Rows from block 8 of the audio encoder, named by matrix and row number. Rows with one number belong to one neuron. Each number is 500 + 40 x the weight over its row's rms, rounded and kept within 0 to 999. All counts start at 0. Numbers have three digits each. After the name is the row's rms in percent of the matrix's.
# fc1: MLP up (encoder.blocks.8.mlp.fc1.weight, 512x128), inputs 43-85
# fc2: MLP down (encoder.blocks.8.mlp.fc2.weight, 128x512, transposed), outputs 43-85
fc1.118 095:455532554491463511504514502527505500547529496461521462548409500507492451472506569508484468537463517464458535477514528566492578494
fc2.118 088:519519558486522504488455497511489497506452569466519493482460536497431532520551488504506455409436523517521479449490528526517524445
fc1.119 110:433421512423470532507434488514403515427581494493522476457462493533499504592508511428437442493528490493487507530465483520501526580
fc2.119 119:395399541481549510477472465445527476510449416467461543520477576477497499481568529534422514539504504527511511500551544476485595464
fc1.120 111:470540521458461477505535507513487482533585483510559510482446554494469497523600539479495518523513504405567500447516452468492556540
fc2.120 093:518524492536499528525579497461497522463491536514487488487491500475487477478512548545448456433545573452487479489586475533466504424
fc1.121 099:470490484437509540534435519559535464490488538487497530522434492462506477490490505582475569534502537476458538480436464441415477525
fc2.121 101:512505457569488527531471465431474484442532500522479543576528419555439520536479466531527509455461468433487570555563515581479496464
fc1.123 102:450503531429510565453487460530552455438494502506551499449401444510527456530498476498439445474440452504533444520498519509519577500
fc2.123 082:458517519491456484468459536492569467511527516499586478480466552507567499506620518484548475537486464519523425528480527442490524468
fc1.124 101:503455513415489536479536550464501513491471468500488513558478533449589470597505478518481489481473479465461453464491483548420479519
fc2.124 092:508472513565436455482551467515478483471487548454527483475493518425480515510553448572513467477538488530506442460482542478461445441
fc1.125 086:511498452487504547436498395506479529462452504440495538443462516472573398438578534463537577550487566495440555487497440531535540552
fc2.125 101:506477542490484503443569416554505568484442495548430485561495426537542501500458467497492549496550496452489491519452381529525450521
fc1.126 106:458506492490508499501493469536490513477516506540565517513493507466565500458494495526523506467424591434489438527492482615459551476
fc2.126 104:544502451478517477421453384436428547567466513521495597522530508493479451532525474436535475498488471504436467450519519497495517567
fc1.127 122:497499447504521586521502465487516514453560518529545505499490536512491514440484527503537442526544439537511452416498505517482556428
fc2.127 133:436509568494532489467569486440485452564500483499510562544493542466555475533483505487486508529538486488497448463522402473548501507
fc1.128 102:525464537507479608528482488490453478439471479551542495477478431576558463528514489496519506501561465475552496513467449520499486514
fc2.128 100:471518416555501531518510453504506531401501552459558492520489489463460491539447478411522477576597481526478514436494468489510500540
fc1.129 079:485509463466528491481545364503517500506487486458514511481320509497562528542423490535509531508499537520469322527503573467604494545
fc2.129 076:467490477497499498510503530467458500501506524521492523484474500486565468508695482502502502510547496517485205495489527483405486491
fc1.130 092:502506470505440533502545480494514492453497468437482505472471558539457498481496552474548476571502457507493521548397482446502525448
fc2.130 097:465549499502497530551441540494537483497559557509538508468430532516495518517451498477562512488550507477526476552552467502474496542
fc1.131 106:525468483468486474580592488475512536490479523498557468455471471431475472503524464571499487498491604426594456514547524594506505484
fc2.131 100:521531484501496524514527471499454536542574434537486485545500522487521556509472495490576529418570553485521443487427451429488465491
fc1.132 097:471528494465490506541508481524536520527512568547527491440488506464476480528520582510456563490475488451562504538535493537506574501
fc2.132 087:472487441526523579488506479491481506509499490562476506549512531526528448528499547548490543444521481441478481507503477524509463529
fc1.133 108:506509589453543574465490510468533512466456625497505496428430481490491451579512534497534470497504515488441502440487521530511530555
fc2.133 107:512560452502478523492582474474437497443448542517462420544520430511494555523498537496497555435539554521540471524525434545480455556
fc1.134 106:500486508395479576487504472494542524510494475525533486516499538506456491488493504402554520462466474507546536521444523537559543489
fc2.134 115:531560533477500536464557543451427484558441455531493475471474543485550569545524478476490505477555535546546482492456455477514530554
fc1.135 088:401495475469460497521486457553503480506572474493528461509478507490448554583482493509483528511546451463520490513434506535504519566
fc2.135 097:493466516539480493500442529473490512498548447482485443530491553512528571504565467528484531528481521528454472505436633501450506552
fc1.136 103:504504458524504576482534467566513527433413559502534496445514555466510504503547532526480511538539550519492498542451414488393503506
fc2.136 109:540478458503392512480487484428466514411468513556501479532516455523419555435449494494525521514519509528507538555464502503540492509
fc1.137 065:478507488525476482523531616507544573459501609485538489493554558482501515494557509477505460529538413476499576446437406507506475500
fc2.137 064:518431482476514480526426520498499506479538653465493528533470509527658458475528499507498463526486478507475526474443565485475464507
fc1.138 107:560475452467499468483473511535472488482553595488467454516481479524529483543504468494448537526487534451508556552456483555518482491
fc2.138 106:556475503525548527561501446548474463448501484469445515559507410460383516507503471510493519514511548508503525498470525532554462427
fc1.139 103:498449442509533499432513467505503516541456411525568469536535478497469442478571502472518436468414536472472542501436449477521551506
fc2.139 099:441475589456405486447507473505479516459500458488575458484526539476466497472486576542587467481503545517525512519466488510530526566
fc1.140 094:480478447491460491413523494578471508438463464462525494433491527587483507623484464524502442522434482491515500496459498450484521465
fc2.140 099:447501521518458488581503602511509521479508611495598533481414447543455411579514535414502574515500472551513467554533604456430499482
fc1.141 112:407513558514504518532538500520537485440543554527510520466485465435523548537489518471468523481534529487490463501488462522519548534
fc2.141 130:510577456504475449464569538515467464504581598526500468478515486565481492396533455451525540429459477474519466539481483572521526496
fc1.142 098:421446499500458494552438472496459448541488453490524552484483463462437439562515498494474429535465493468503575399515519503466540522
fc2.142 098:470471443472535447525517519519560554516561533481529445497421494534434499525536476486533558481505527502567553475530533496501514461
fc1.143 084:473476491424546481458480495445483500538570501608527503559446488485541456525536550470514498479452531556520520464502500499498532443
fc2.143 073:471486455443505459431503526519449468489461448505496543528515534530551503440528518551534402450515386478487452452464513488456476476
fc1.144 105:469492510533554505508394490410432523483574429475538473489447563525476481624497486431471519511484428499489470549527495553481540540
fc2.144 090:526494486512502421491452528515550539512462456485588433397501550464451460456493517500555532553409484515510488409537533476454452466
fc1.145 110:385468438471494617533441526544494501520526495532484477481506545507465538466525542541478544476485509413485531560441493513459478464
fc2.145 102:536522573471477519512500534451467487504582462436474461437512469509517487431493562476480516466549493443539464579529553500504519506
fc1.146 105:512501468493517563480495520555494446521476513517485470544480367435527447512548519487440498481455447400476521510449481493443516514
fc2.146 099:564518584481434548479525476466539490517499500415528484517498473506494539535495601476498394511521535509481445488492498506510465483
fc1.147 104:501479462583461567462491565539538492483517545514515577507469502503479485546532497397506488575541513512465517496465502423514498506
fc2.147 119:489510479503457536475480442465468495555538546463505453588482511486588510542500580535482471530513497418508489513482565547509465483
fc1.148 096:473447541497470527535565486508495495510488498436503520373484502565461424517522580508437528548480530456587503557462486510514505500
fc2.148 090:438513538507507440491486549533548553555555538552538501458457567529546468489464512481499473508486524501479520455501522504479530534
fc1.149 108:483540474532471512515400508543483550511555494518561462557478466486482487492497550471484519500478516455460492530546533521538469482
fc2.149 116:513554534527544533496508553440411461522521519432470502484557490524480517480516480454484462469487470490485527588469478522485520485
fc1.150 093:533476539492570586547454551435482558495541534574522461488481517581534528510519493517485462497482470538475474472491533513567529498
fc2.150 082:554514426466435486534468544572514522523558585477486517384554446515465524477463485500570496409431482504533495469508487470494477474
fc1.151 098:451440559489520452549521446620463456504528486490545473553525472556581480493487517507453488501445536455509577489490501469453534554
fc2.151 086:542523474493483504446534479551505535546531431557548463488499388495442508527467441489486424460502530568475542602546493529502437426
fc1.152 104:488514509462502597486491474544443504521558476419529491506470544470451519493540592429471491509516551484559404479464530443493531467
fc2.152 088:451511486518479466497495456454511509497531454516509618489460518461461503504559471523552543445568535451525437507549510486438515483
fc1.153 104:459496537429479479448511513539572489557521549564509484434499518518479492498540599485531467534513533527561528507484448577480523441
fc2.153 107:436481474551449449515529456482505482497476490420464460550522445533510526565477467547482467479457445495475494429520465447494487546
fc1.154 067:462487568437527481433490408511557481494533496447517503517418452487562496527499512474514540472446474470502395530471546484645540501
fc2.154 056:467513526511429502475443522525458520493481507512566530457535473446510454493596488513507437580502454498473315514524513481448512503
fc1.155 098:515472498510551492499423507465508529547520513528585510464493491484488561508497483472484435505546461509572471519526513462495471465
fc2.155 079:443475489484464472459506463515481435512529445459456573495512530518527523474553489439477524490495450490502458460565489560514544524
fc1.156 103:474492507490535506517540515439539536509522500484474480571506419483521569508533536529457538493456498483489520444409521461529482532
fc2.156 097:513584494536467494496482515471558424474477545484523494528513489510472525461464435496493560517510546489510556506493500520528427448
fc1.157 088:487472524517444529478516455517466472530426460454530505498390480480495410504507593500514507477490562409469572505502540570538548511
fc2.157 102:529523474508502454519463516502490539491461480504508468534526516457502525475511493424503531371489576527529496455419469594473461481
fc1.158 113:467505474459524452462492467561516496588468520523536515506466456540565467571515511504533395609495523447556514478384476426492547477
fc2.158 116:511475477498476468516555509539554471503490519513561591467534509484437445440453532354469480529476478522533506536473496513542427509
fc1.159 121:457524473508532510533456552500449536425588485543490511495508465531487470535539483569431507542385567460526491506443512511551494480
fc2.159 130:510532550497516448491493475524493508446447573505535433491495559424465513492518507503480482499489512605555550498457529472479495392
fc1.160 109:485474537528535430516488522485439505551496549542580430454440456530460529561535487481451534506473551469567504475534438520536520483
fc2.160 114:454505532454444497480530507447538512583497505471454424545477442573594459482482489417515562498460509472494497581432470563522476547
fc1.161 091:526465485439529454504400484506452545480563442435527524529400590472621410432554555478483458492440493505415530530498513540521525495
fc2.161 091:470449459457533518454523443508448491553413438495462466572507478493478506531535486494540548461565481527463494519447418495498494567
fc1.162 100:547465445395524485481492483531464531427499518496497505467501466466583533546493503502500468579464530475471546471380529496457470514
fc2.162 109:513537516538509536556529451467502452475562538478505441520446481502434454477502453438491511476504612452546507602492538618524511510
fc1.163 094:457495446510574573482508487559535482435475521547505458417443522484474454470452509485504502550517497557482441446448499436463556491
fc2.163 092:542530437446530563574539565405415550493502594496471490556550433538435513526525477454476551457560523504521480544506511474455481488
fc1.164 105:535520615517494521527522503507486497512458504497554535414439474521578473495517573483513574533436457460447498568516503530523583458
fc2.164 106:554438425447452518505485458487511511506460441399493500544529506503439496501539500391523562493496468471477509516407465481520539407
fc1.165 106:543485540481509468465457513507455566423444525502527479615483493457581459560479536488492510628519534493501498473432492499495532463
fc2.165 115:475435522459517512505488493464520459444516495485497482573494557474537499502466612488487392553532489422518494496500430467529491497
fc1.166 103:508483478510537497503538457542530467454416492566559502506450456531526469465499521540473502507524591524482489511486498558552515475
fc2.166 102:429486472501598556430463473540572461504392441465464497586467462463497472477526551417570546499489482566516512541519506516466544554
fc1.167 098:561497463475504521560534479484477489521511476522513488441521536522477475549510539421486497640512485506451569585523485463463456500
fc2.167 098:451471459481543539487459510469553476550592473479548509478480479489470490501537585512470479598537533470589548559517479494472490419
fc1.168 106:492448509455532489514475468493471527530548507485534544407455479563482456480507460452500529471474538516554576492523438513498512448
fc2.168 123:474450472475459544514478454484502481485523496571490488559529466561546497549437499459503549538480452467546513535489445521538441534
fc1.169 080:503491538505433491442430600512531554481499590479515511530528524518529509496557504463489496496533464484538610463449459502482485601
fc2.169 078:503446493504466537480499483455476484467554705472518502589421445515598498492435465515490476570506500509496555490486503497496469450
fc1.170 102:474537526451487557515453491473515528499507493483506499500449557563473473557496561415509488556510462464463561561504573529473529521
fc2.170 089:536472574512461456463589466518537522550438463487532468470502506477491524562581524528522499503579483549501514457500527451452521502
fc1.171 095:541476519470504497507416475553525522584555534483536537475533550495494525437548474588512525485494473471459509494520528495502507525
fc2.171 089:458540420511463546536378481554492437452507471492495519483531443458465453488486467429560533549517500482475563505468535461536506549
fc1.172 105:510472539492485487497502463450533486470586538468500503488437526553531461524494557540410544522502520489485452499544524483489592535
fc2.172 115:512525483438577495456555513507570534461550529531551500460505538544510437526565498529451492502477501395492438503560469529580529559
fc1.173 104:505500448471490525513422493450451484512454490503583552484451544509493518556545519448398500495543532513506579502464486549480549448
fc2.173 116:440480565475504547505513528592506471510512530535423536440527532571521489486456441532529470497493551535526492438501432497498526406
fc1.174 100:473490515431513586544481467542497501408441501521582518473502441457545469580494426525474520518513445490536515579513504480523513564
fc2.174 108:520571535498532491471466416458513447495462449453628495538415567456447452574524554542506472493497543475466502559487514473536452541
fc1.175 092:483483542466570535513475514494422437522486544487518479471474418553513489539502531453487518495440428492546519587505529486470501466
fc2.175 089:483425477540453516551560456471498435528511458451437559550573537530495511502511537450508498435516519470469441444468473530528531496
fc1.176 081:529488453419501492411530421496405491522461501588490517449565496549484497562556485507505480504444609512547545480479504465525513516
fc2.176 067:512563513492439507465580516476447498473513482553499426506503457498499502584461470524463482453491540556536513563419448511511482499
fc1.177 103:547532450524507464542545522501487557490495608483519492506525496517571488513492580506492550568537559494547487452481469541507550450
fc2.177 094:539510503551530450483512474483576518497532550438519524529496426533485513531486435543511430485573469466489497538514494439506485429
fc1.178 085:582472515459445516467515532477501488534479560500492524503530552555514471500506488550471558558517488539518552507475403531476572478
fc2.178 071:552559459521444533569522496463409506488558520531513548457497471518476471549441493494500495526533531492525608433464488516504524472
fc1.179 106:458411492509526552514448462425496520544442522502592501508535485520537511501483501534484510561524460504431475518538491500440514513
fc2.179 112:489499449480581489495476523482502511574487486537510581521531519505536541510540463515515442530457532483507582535557557461495503498
fc1.180 084:406502471520551531496469464512453471559498549481522427475473440535529433556540534526463530548495543504510493417513433407530547418
fc2.180 075:494516537486509548533508483520471468520510455521500514492472521558511441514496461568472545449385470459456441500432581489454519474
fc1.181 106:427498509492542494484529496486515511519458528521514526477497507518535506514479459486445491476522471519530523570459426434506451474
fc2.181 099:444480462432492519549492513465461490510529472552485473561530469535507478490517533441543572532493402514491511594457544486552509560
fc1.182 100:419513503503518501551500497494543497496428554583568510525409481510526482507483516507540553500463537494442467515497459523564495355
fc2.182 084:475502493460475520452515473458432494513487582513513540462539564484558454538495471392489455564508474469472452518472428496471493459
fc1.183 110:497512478475515487488471475532484512506488517483474476374450565621517437500497527486536490541458508472524470502514495568451501510
fc2.183 127:482490514504497519504542455554492478518510505501469491533586485504428511496464500485525492530500484531491453518558497476540500477
fc1.185 088:420482609549483526520529433556430491478522492511615440528478494504498491520501500512500487477445531482501524515485443535480580476
fc2.185 081:431456559497530512499497477536495496445494518464563473560537564526474492516468491597520511464505536470490525381561514555522486507
fc1.186 074:488526488474496475454494497468496548448542538512538537504532513503552455498595556490446491536458474502566634406450444522449503536
fc2.186 060:485424508527514541508528482488421474465530581522479483496388564494526455402391511495509473528510496469500630462527519519396528452
fc1.188 112:497460543517501587457499553498457508496513473514546401496487536469524512522456505430441448493584486510437484535419439531491527564
fc2.188 133:554489473407488486430565528488506489476526498490543589437496474513469473523543484461447540512519492477499445547510475436476513469
fc1.189 095:504481467517541481540481435448507500467530509551500504442459428505495511500520517533503495543457500427489458516406493512555528405
fc2.189 081:517516559482525524497507499491508454400474546438498416508494492460445549530517548467491510531560540501507475507537480472476532434
fc1.190 104:452522546490566471513473503543532505538483477525496508506521461468429518481480534479394450470462508457475578552537535468508526468
fc2.190 104:547598444546507434536465513539463490456482502556448495474514563491492531495548494479503488513450456511464514422514479540503514478
fc1.191 106:558541492448541547530525473440479498505450466519465452565447478518475491502446548479450482536537530396431515553432500543556518532
fc2.191 106:615580539520459488544492520461413504504490455495484465483535542531522567511495437464503460507498463463431501510548471553516494547
fc1.192 107:407474442555498532486498517558590502498606562560530439537528497482528485506524465587485468546495476520481498517509493484528545494
fc2.192 111:505524538480449504512542517539525449505533514515425504474452503509516533462438470416473462493500570539544476511483473525494493533
fc1.193 095:445474528479490618529518504559537513553525506514586495489509514515588479470501545527552538484522488515534564507472557454474565512
fc2.193 084:498430515417561516591445519511452507585540468445386485485513530508502539451491456416522527418496486463455527560512511567509472528
fc1.194 101:552470574528512471525418449458388492530519464498504478479457537503554479510496555480538437552519408525535518488488456428489504491
fc2.194 089:432364458497439491570507486588406471457560517560463570479543523436464516534501487567482522499535501498518482397512479551502517493
fc1.195 107:508504491471502514491464511477488516511498486494551485444423567525563539512563481506414474467578459574534453446458515476518512555
fc2.195 120:493490526533501523550495521505585469442455542600525529428411476512430516474516423519521478510563579503538456511508478502469497468
fc1.196 093:494452453510499536538516391487494510433514427453514547550446584437568431510526506455494458514475535411462497496522496552560548469
fc2.196 105:483473446514480448509506437462509564497415442534481436489477465517540537523532515550494535484546511511496465487398420505494476574
fc1.197 098:485495481471501437515493529550585467504550493488518527532471532443528433512452531468440416508453571436486496472488530517500611496
fc2.197 097:544547509454515531500603564509474464520504501438460508517453523535547501444522481496497444475504482538490448522505464478491535472
fc1.198 101:548477488530482463490516413412408487451535513473557484547482515486517469527483513494400531521445474565532548425437414550520499458
fc2.198 098:455509558531551531536572467490464504510567509554500443478539491529504494562526538565497414494482546538493524555495513465538446462
fc1.199 103:522442481379460519549428489527512429556514506576531434541543482576479522531507508486506472486511595551452463536445503484525525522
fc2.199 099:579465540492453481475535503442492470535481491510549606433479483470499527505506472530491510501514518524513525467524533414479526492
fc1.200 108:436507491522504490528460490524484498484572485540637509388512491525508457491526429600440455515522488519510509556559498444478531536
fc2.200 119:533534526490478518468528496500515546513647503501524444467466600481470475450488529461438524503504536489491477599563498506488466549
fc1.201 108:479470470486435517504480568569529495564495563530497506495481487519539520502513491437430435558486538509530486503369481476541462511
fc2.201 117:481446531539439472459493481553569490446556517461588441475481528561493521526548552572540483457504542442508477485506519538519506465
fc1.204 107:518446572496486476494448485519489545492509471502579508479464553479525462557470475550430405525450459473473451525497476471436466544
fc2.204 115:509527494533495434533493509502477455583522540510567473493444545455502439494493440445487562518500525522601472537483536476515490495
fc1.205 103:523483518438522503493521468484512480535583454543528455501505554500460514498490506433536422524482547492428485444511516538462583478
fc2.205 088:487553547452502507449431504474490485547441451433492475525475529456502503484553545491547493468477404450490477492487540523489544637
fc1.207 104:418538538452491559592516499506540488467583562542483514450524480450473521528483485436527510500535533545449448458424433425448536521
fc2.207 111:452592488508505517501532514513474457455470587498502509515514428546538476473522548449490581420462490493543471551509556541474494597
fc1.208 115:513380507538491453515510476485440527562486519525575454498487452528516490561493514559499488505503487502466516499474415435434521496
fc2.208 110:556481505548548526509478468469417561550517522564424443580490485559554546534504496531496431484541491453484522488475503558488480491
fc1.209 106:454513623473423550495519438522468475502433502499511485566557459464481518482456551416495479500456495488548567538450513517469503487
fc2.209 100:511544465532430484514585535500544521495486493440492496505527517511483562532505471441516472497487562581528490539441495525519544469
fc1.210 091:458482462418537468498495458574457505543548467510539476560456544478506520513469467533430493521439482407505532531504540504525492469
fc2.210 090:479510477537534499436428450549459493480522456545477413530536462451429589522550461534477495581482431507474471524532474576555435552
fc1.211 108:468508517397503533456474462499528516440541448476521482479481522526519460479553543505495422504441556507540512536445430452427517519
fc2.211 109:471521499471514453534448467464509574508473465486575565514485465485517509512438505485513503506415438508476488489399499444473505473
fc1.213 102:428439489483521431545498523459456524463541581493499569533439477566586436489511509512453510517476492535504460422513518490536492479
fc2.213 105:546491539453504470473440534541540496405479518501466453442505569536458443576506450484463485523532489455523442478498426467530458461
fc1.214 103:503479453486531448482461431606481518530498485513514492459520546465532500502503563459454502500463556461492537520550512492550496486
fc2.214 109:527455455492576479484532508501462517506438448533510519475508505484472501522501513460433466475516465483538576489518501512552483502
fc1.215 105:488490483432491505465489525480528506414466518478488451493527572577473442488537526549442533564516488520443532507517471561566516543
fc2.215 106:521464481510514511453495497519463423476476523448472510495476556477487508476529501543441559523503441501444544468590535525448535486
fc1.216 097:519444419476534477456542520492543495476508502542517490515442517516523495536472552458423452523558462400534518540499518530506507553
fc2.216 085:576495497573468526561591520510549542434491526463498474443532579444443554496494488542520471523507510463513515489500437494457522489
fc1.217 111:481513530496463533521489488594413454418534530469552526514494552543517473483494529473463513540505544480545507454508470545406557468
fc2.217 115:507507484462511469458481492517490587459452496522408527435541550485450524475463483415499417474501486499518500517518510516533552468
fc1.218 103:533486490383583443486493534535497485505526554544478475388483515454493444497500501543427450494491547457491534508431476602540591497
fc2.218 099:513569495442478481581578493488478479418549507471441517523497558508498513478488461487553501453519543526469559504526474525515572452
fc1.219 108:497523492414542460507480423473491521485458497558521465503513481406495529502480544449502510561500565513429477476371507587398541459
fc2.219 108:451529501514557493455494476453599474475474480543460466543502532473516445499471538502498485484486521425522480468540444573528474541
fc1.220 100:515460560549498541483483429574424481471462525493534516488440501500499427509451513540436500508512596472476500496488480513497599512
fc2.220 090:467515532483495519431451440553471497496461487496431463513494519464489510491519432492457466446460482494506487478549519453536516474
fc1.221 101:474485534451488464475504469530526506482526513528497523440490517551491459479560493451522502524443538536499520508493484463506480409
fc2.221 095:474508472509481457420507545506566464555556438430550505475457542478448460477447439557458457512552440516520528535496489463504518495
fc1.222 108:556526525476510423530504535464474523460571514510516489449468554560518424520498590543513518506552419500505481510443471466547422515
fc2.222 125:505465499528500508546467499449521582531523499566514550526523481522498578539490504482526479534579427437543537454444518521548559542
fc1.223 089:487513493550454524424461497524490528454632516477560528532488536467550450507493471497457425519513505500491505495472528487495521537
fc2.223 072:512524449534564478506437466532474482510471433455460527496496470502501513431443483429557466539487548476474534509460477478525513500
fc1.224 118:517393476546490485420526496468493490471527505425543534492509486469523437544536488496431527552416529516531553543459430481486526476
fc2.224 132:508495541485472481497550490560585494561496460522502411546467454457450533475425487512537446514530493524541528514421527419495445455
fc1.225 118:452542545497514551436473470457493552505488510568500496470515449450577499500468501470459515494527526519528498414445460439505573476
fc2.225 124:473524532497451515510487510472522470506527502570554433530448447492519465575516519480512440515542527437505427610500486480511480519
fc1.226 087:470501437508536542513484547537495508480454481464539495483454516478542424543523530465449480515522544487465511463525399550471562439
fc2.226 090:556518451531554523479529617509508511567510512579528513479466485487560524533439525490490549523452562531533518502523436511514556521
fc1.227 099:423446517531496488526540501451459452455473570543506439472516512521499501525548577509503510512504528505633495498503509480478520552
fc2.227 094:521494487530452479430520487471587518517478531475539436534453531477553526523505468539503473484499496491490523579479515511486544539
fc1.228 093:434474516511456504443500465592524456485537506574578497458468521448465456492507524467551459559479447514529469532532460480479527462
fc2.228 101:423504576495557511461553484485564552530470511446530461450544510500511505522449517519540472580529504485478456492580503388527509541
fc1.229 111:510476469431504490500423509502454482488487494541574498456459501504526472588534465508511477507444572496529541435465502526518507466
fc2.229 105:517507482482525481467416478474470520449514557514496508445455482431503519516494468526490470453489462512557497504450495497462497459
fc1.230 110:569470464423522465474455461563517499459515490439534445555493522502490493520495462429430484608512548473480531513453530545523525562
fc2.230 115:522541589534441528472497488417573486493494470469557459571496534481554527549519517546533447503486487496495515533491512479533519553
fc1.231 071:499500518469486506481435428533481453510563518539555504464400496472593505468504463540492538511487479505503397516510562441608515512
fc2.231 057:541533568458464478469488505494507522528503514513518569440499496514515443491610499482463463512525515519482304528562519457421521468
fc1.232 112:500503475530519554531480509450500535473416505444539501500515552459500510483529508534423462483546502514503474447514439478534526526
fc2.232 133:402431516550523521464478470507451481502445507466517488562510553443524514557464487482484507497541533461489532422498477457538480445
fc1.233 102:459528592448533509514511457488495533410472454603522542495498498579503490520500489517486437516502542470477495496474499504568485476
fc2.233 105:461532570509530459432589492519558555597588479550458465441475468506479506484496499460491537499512494516547507576513504442490500507
fc1.234 096:447493523496428478510460474519522477544528479544521460539456420472508546584524538541507499621523467471516522461484493531568407554
fc2.234 095:511410463481509510478491431502431549527495408471492495448464504481500545427437517400553525542556546478487547475509479511492534490
fc1.235 108:477522560521499452474508471474410529579457586493549430471479489528449531512532552424476572507452499500496485555547490536542524476
fc2.235 138:498475515479466574502508474488489488551406472504435473524548463564517534517473522385512556529491483446462467514452431515505451569
fc1.236 095:448451551451586521472477435546473514440515511512479516408415484488429512439491478582538485490491471531500486478457523525545498484
fc2.236 095:462538497599520556452536538471500486513467500523433470474569487518623573482531470493463520520475479481529446504437455546534541581
fc1.238 085:491458418495499498545536524552511550511523579551539440513482503443453559509521458478445579528491472426522462540534492530459539481
fc2.238 078:528539486539542563559394542486471535547496474486454487517503493478530504453547501544440524396456512460467507491506562531511456472
fc1.239 105:476484420433487518539438466545529536434520538524510468477504497520549544518545567508551442531503527489463511524467480443554468484
fc2.239 106:528467493546517481437467498530585490572445473524629507465456592430479510501462481511498530549442465503566495464490483501511493569
fc1.240 104:462478496450490546468531507571560475494535524511499510471503439486579487528481528489457496496421457482460480443501547533496530547
fc2.240 105:550504501498435502463511504525489506516542448502514462477483506455443580511510526519458441510500507589478514474553545546447470417
fc1.241 100:505541501462503503515436510563410470439482528535518524455494521483453403474510610479473452475530521481523531426509526476548585511
fc2.241 094:461547473436548483508531546580464555481509533535435512477523492503462561478557499478459479442531432554549552527483534533447498483
fc1.242 104:436482475536494448478556462528542522522537463543534493475497497470465542595512521476490519521545389444457481511528489439536490559
fc2.242 094:532520568527496562475509475420424468525540452522504442530506536499498556507529505435467467505567546507510449497478528465459510542
fc1.243 101:488496454460549564513453524475592506438537506540523489538435542478498487514542499499519527519511551544450461530488511477472528507
fc2.243 092:525471539530477489580500445473485454557454463464424553556523502536537524528501456506497395453494499485521495451523462481516468486
fc1.244 081:519540436492472520483478382508515514476501511458493531520437552482605403495522490483507468524500489417530502486529434597511553473
fc2.244 085:557477496498478508550558492539569562449467515412458485553464489536550488502494501490503520491550494539485485506384450519519522525
fc1.247 113:449523510451574472538524432541484547478570507507539442466474460440548483504512514471514447553526531482486506543510470546507528507
fc2.247 114:434518483516495493457484495532489460439421522477521470444530575413457467496487517439458514500523442501524492429465505531494543546
fc1.248 106:561463457537479555546441478455499492527583486517557422523483562552525540523512569488494545525493515544527448491483539422445491476
fc2.248 098:506459515490450517500521513531484482464520466511403533471495533537536489523503455584441453520464462523506461481518515482474503578
fc1.249 094:455522511431462490486526506509472478611512479503518454513500499524488469513530558517509455470409567515476476477424422514487578566
fc2.249 083:510500535545453515448556538487534509471536541520542448446460491483468504507531542497436457598489523502505500565569538471524490468
fc1.250 104:509487545551451476549449435452499519544501505527557490455466544489458502584530516580464481544462497467439514474519491539516451492
fc2.250 097:541512453539497486449493438513474455549476478451468505481527504488530522482525534538554417488431549498447477497483472495527523598
fc1.251 104:463420551416488575465504508486507540480498488477488446548466473497506494539545528547502529539471508509483489487437469583480473469
fc2.251 115:555519478541447496470533487492529468453455473517457506407494590541565519460517498581531475476522492455477515543492483557473481535
fc1.252 100:539492513509485573467471479466539526551521500492501583463444508517497432516562540414540555515548492523521478463461432453493530488
fc2.252 113:442516496501476536509531443504499491479460524508447455573474484514489455499470533482515534467546518448480470515543418560523473535
fc1.253 064:484529492512529484484484351524510527504538424511502539516576481511556515469647447511491465490515489541514673417519416513408504502
fc2.253 061:494498510493503498456503492496489531512493369543500530497480486489385466506277484489513506506490518501493706511522497524520487523
fc1.254 108:480421564452460488512543492535567492491480513545520439444525526505485492495519554499503506553395522536515453493455501440523534456
fc2.254 120:473466513431470484463517481545456469418508532486462593501514550483517464519493472520458464505427463503471494510554580400517556508
fc1.255 100:529447475483476586440458442466525492440489500474507524526469464400454527580527464526367546491530483518493539545485459445485478485
fc2.255 111:503504579510475479529513471501494472492489586545456504530490524455479523511461512478464425526510561482514534485488466477525492507
fc1.256 102:484455525501591509537514466480451462495543493529540461534507487482529447563482507451513473507485533505540459547409439463430469475
fc2.256 099:368482504500564503513520461476472498464439497492443416568519479489568465571483547550563463519461488501457478610436551563519527597
fc1.257 108:510493523535478500528443522517498553490548534557526520446494425516549474445539575527504540561488548523491536459437462494570512497
fc2.257 109:500496527494547533448467499484447546420538508511470516509488591479422541548542483475458495544479432510499547478539491468497525384
fc1.258 112:500515510485495574554448473511498471420536501410510534482471509537516498490547459539443459508511489489488493503532491458480487542
fc2.258 112:431431513506507554474474401521551489520504502461483449534588595494453517441447540401493557543516513452504471576458476575566484568
fc1.259 106:435417524506521513465479497496437473478465503543533522505428527535466460552489503463454485509482585424540447509533474451462593493
fc2.259 103:526490443477514461500558543519509540420454490511506538427537528500485497495521492491463421441526522503510484487442500481515499540
fc1.260 101:448484511476454585533516538572489478534507565586496492534487448517454509525502506466534532506516458480564459472390478494547489475
fc2.260 100:489532517532498555445541545507526532447506555420553420455496447462469555463546488448486489465498521502505510530534537491509518488
fc1.261 112:508453476411470479444496466516545521532433515544499483445445583521488495516512563545550468541465516466460570461471466498529492455
fc2.261 104:499464514498551456538507546572483497524411525512447455467527472500490528492510449530482483493430466549536523503439477453494498487
fc1.262 084:550498485452566463502546459489518479496505517488477491463540535450490491455567579502477492549479490501479538551440464589445601533
fc2.262 085:529562531480520564480528473469481518460552493461492574489506519488525492497418529466496530463527502496514510478491503511560523524
fc1.263 095:453493534499494566542390570514543544467547569513502528455473464515575540523466484504464471513488499481507487538447479524457500582
fc2.263 092:485508449530468462583486443563492528435460495447463552540499500511481475427503455456500586491516496527514491490467571569497443514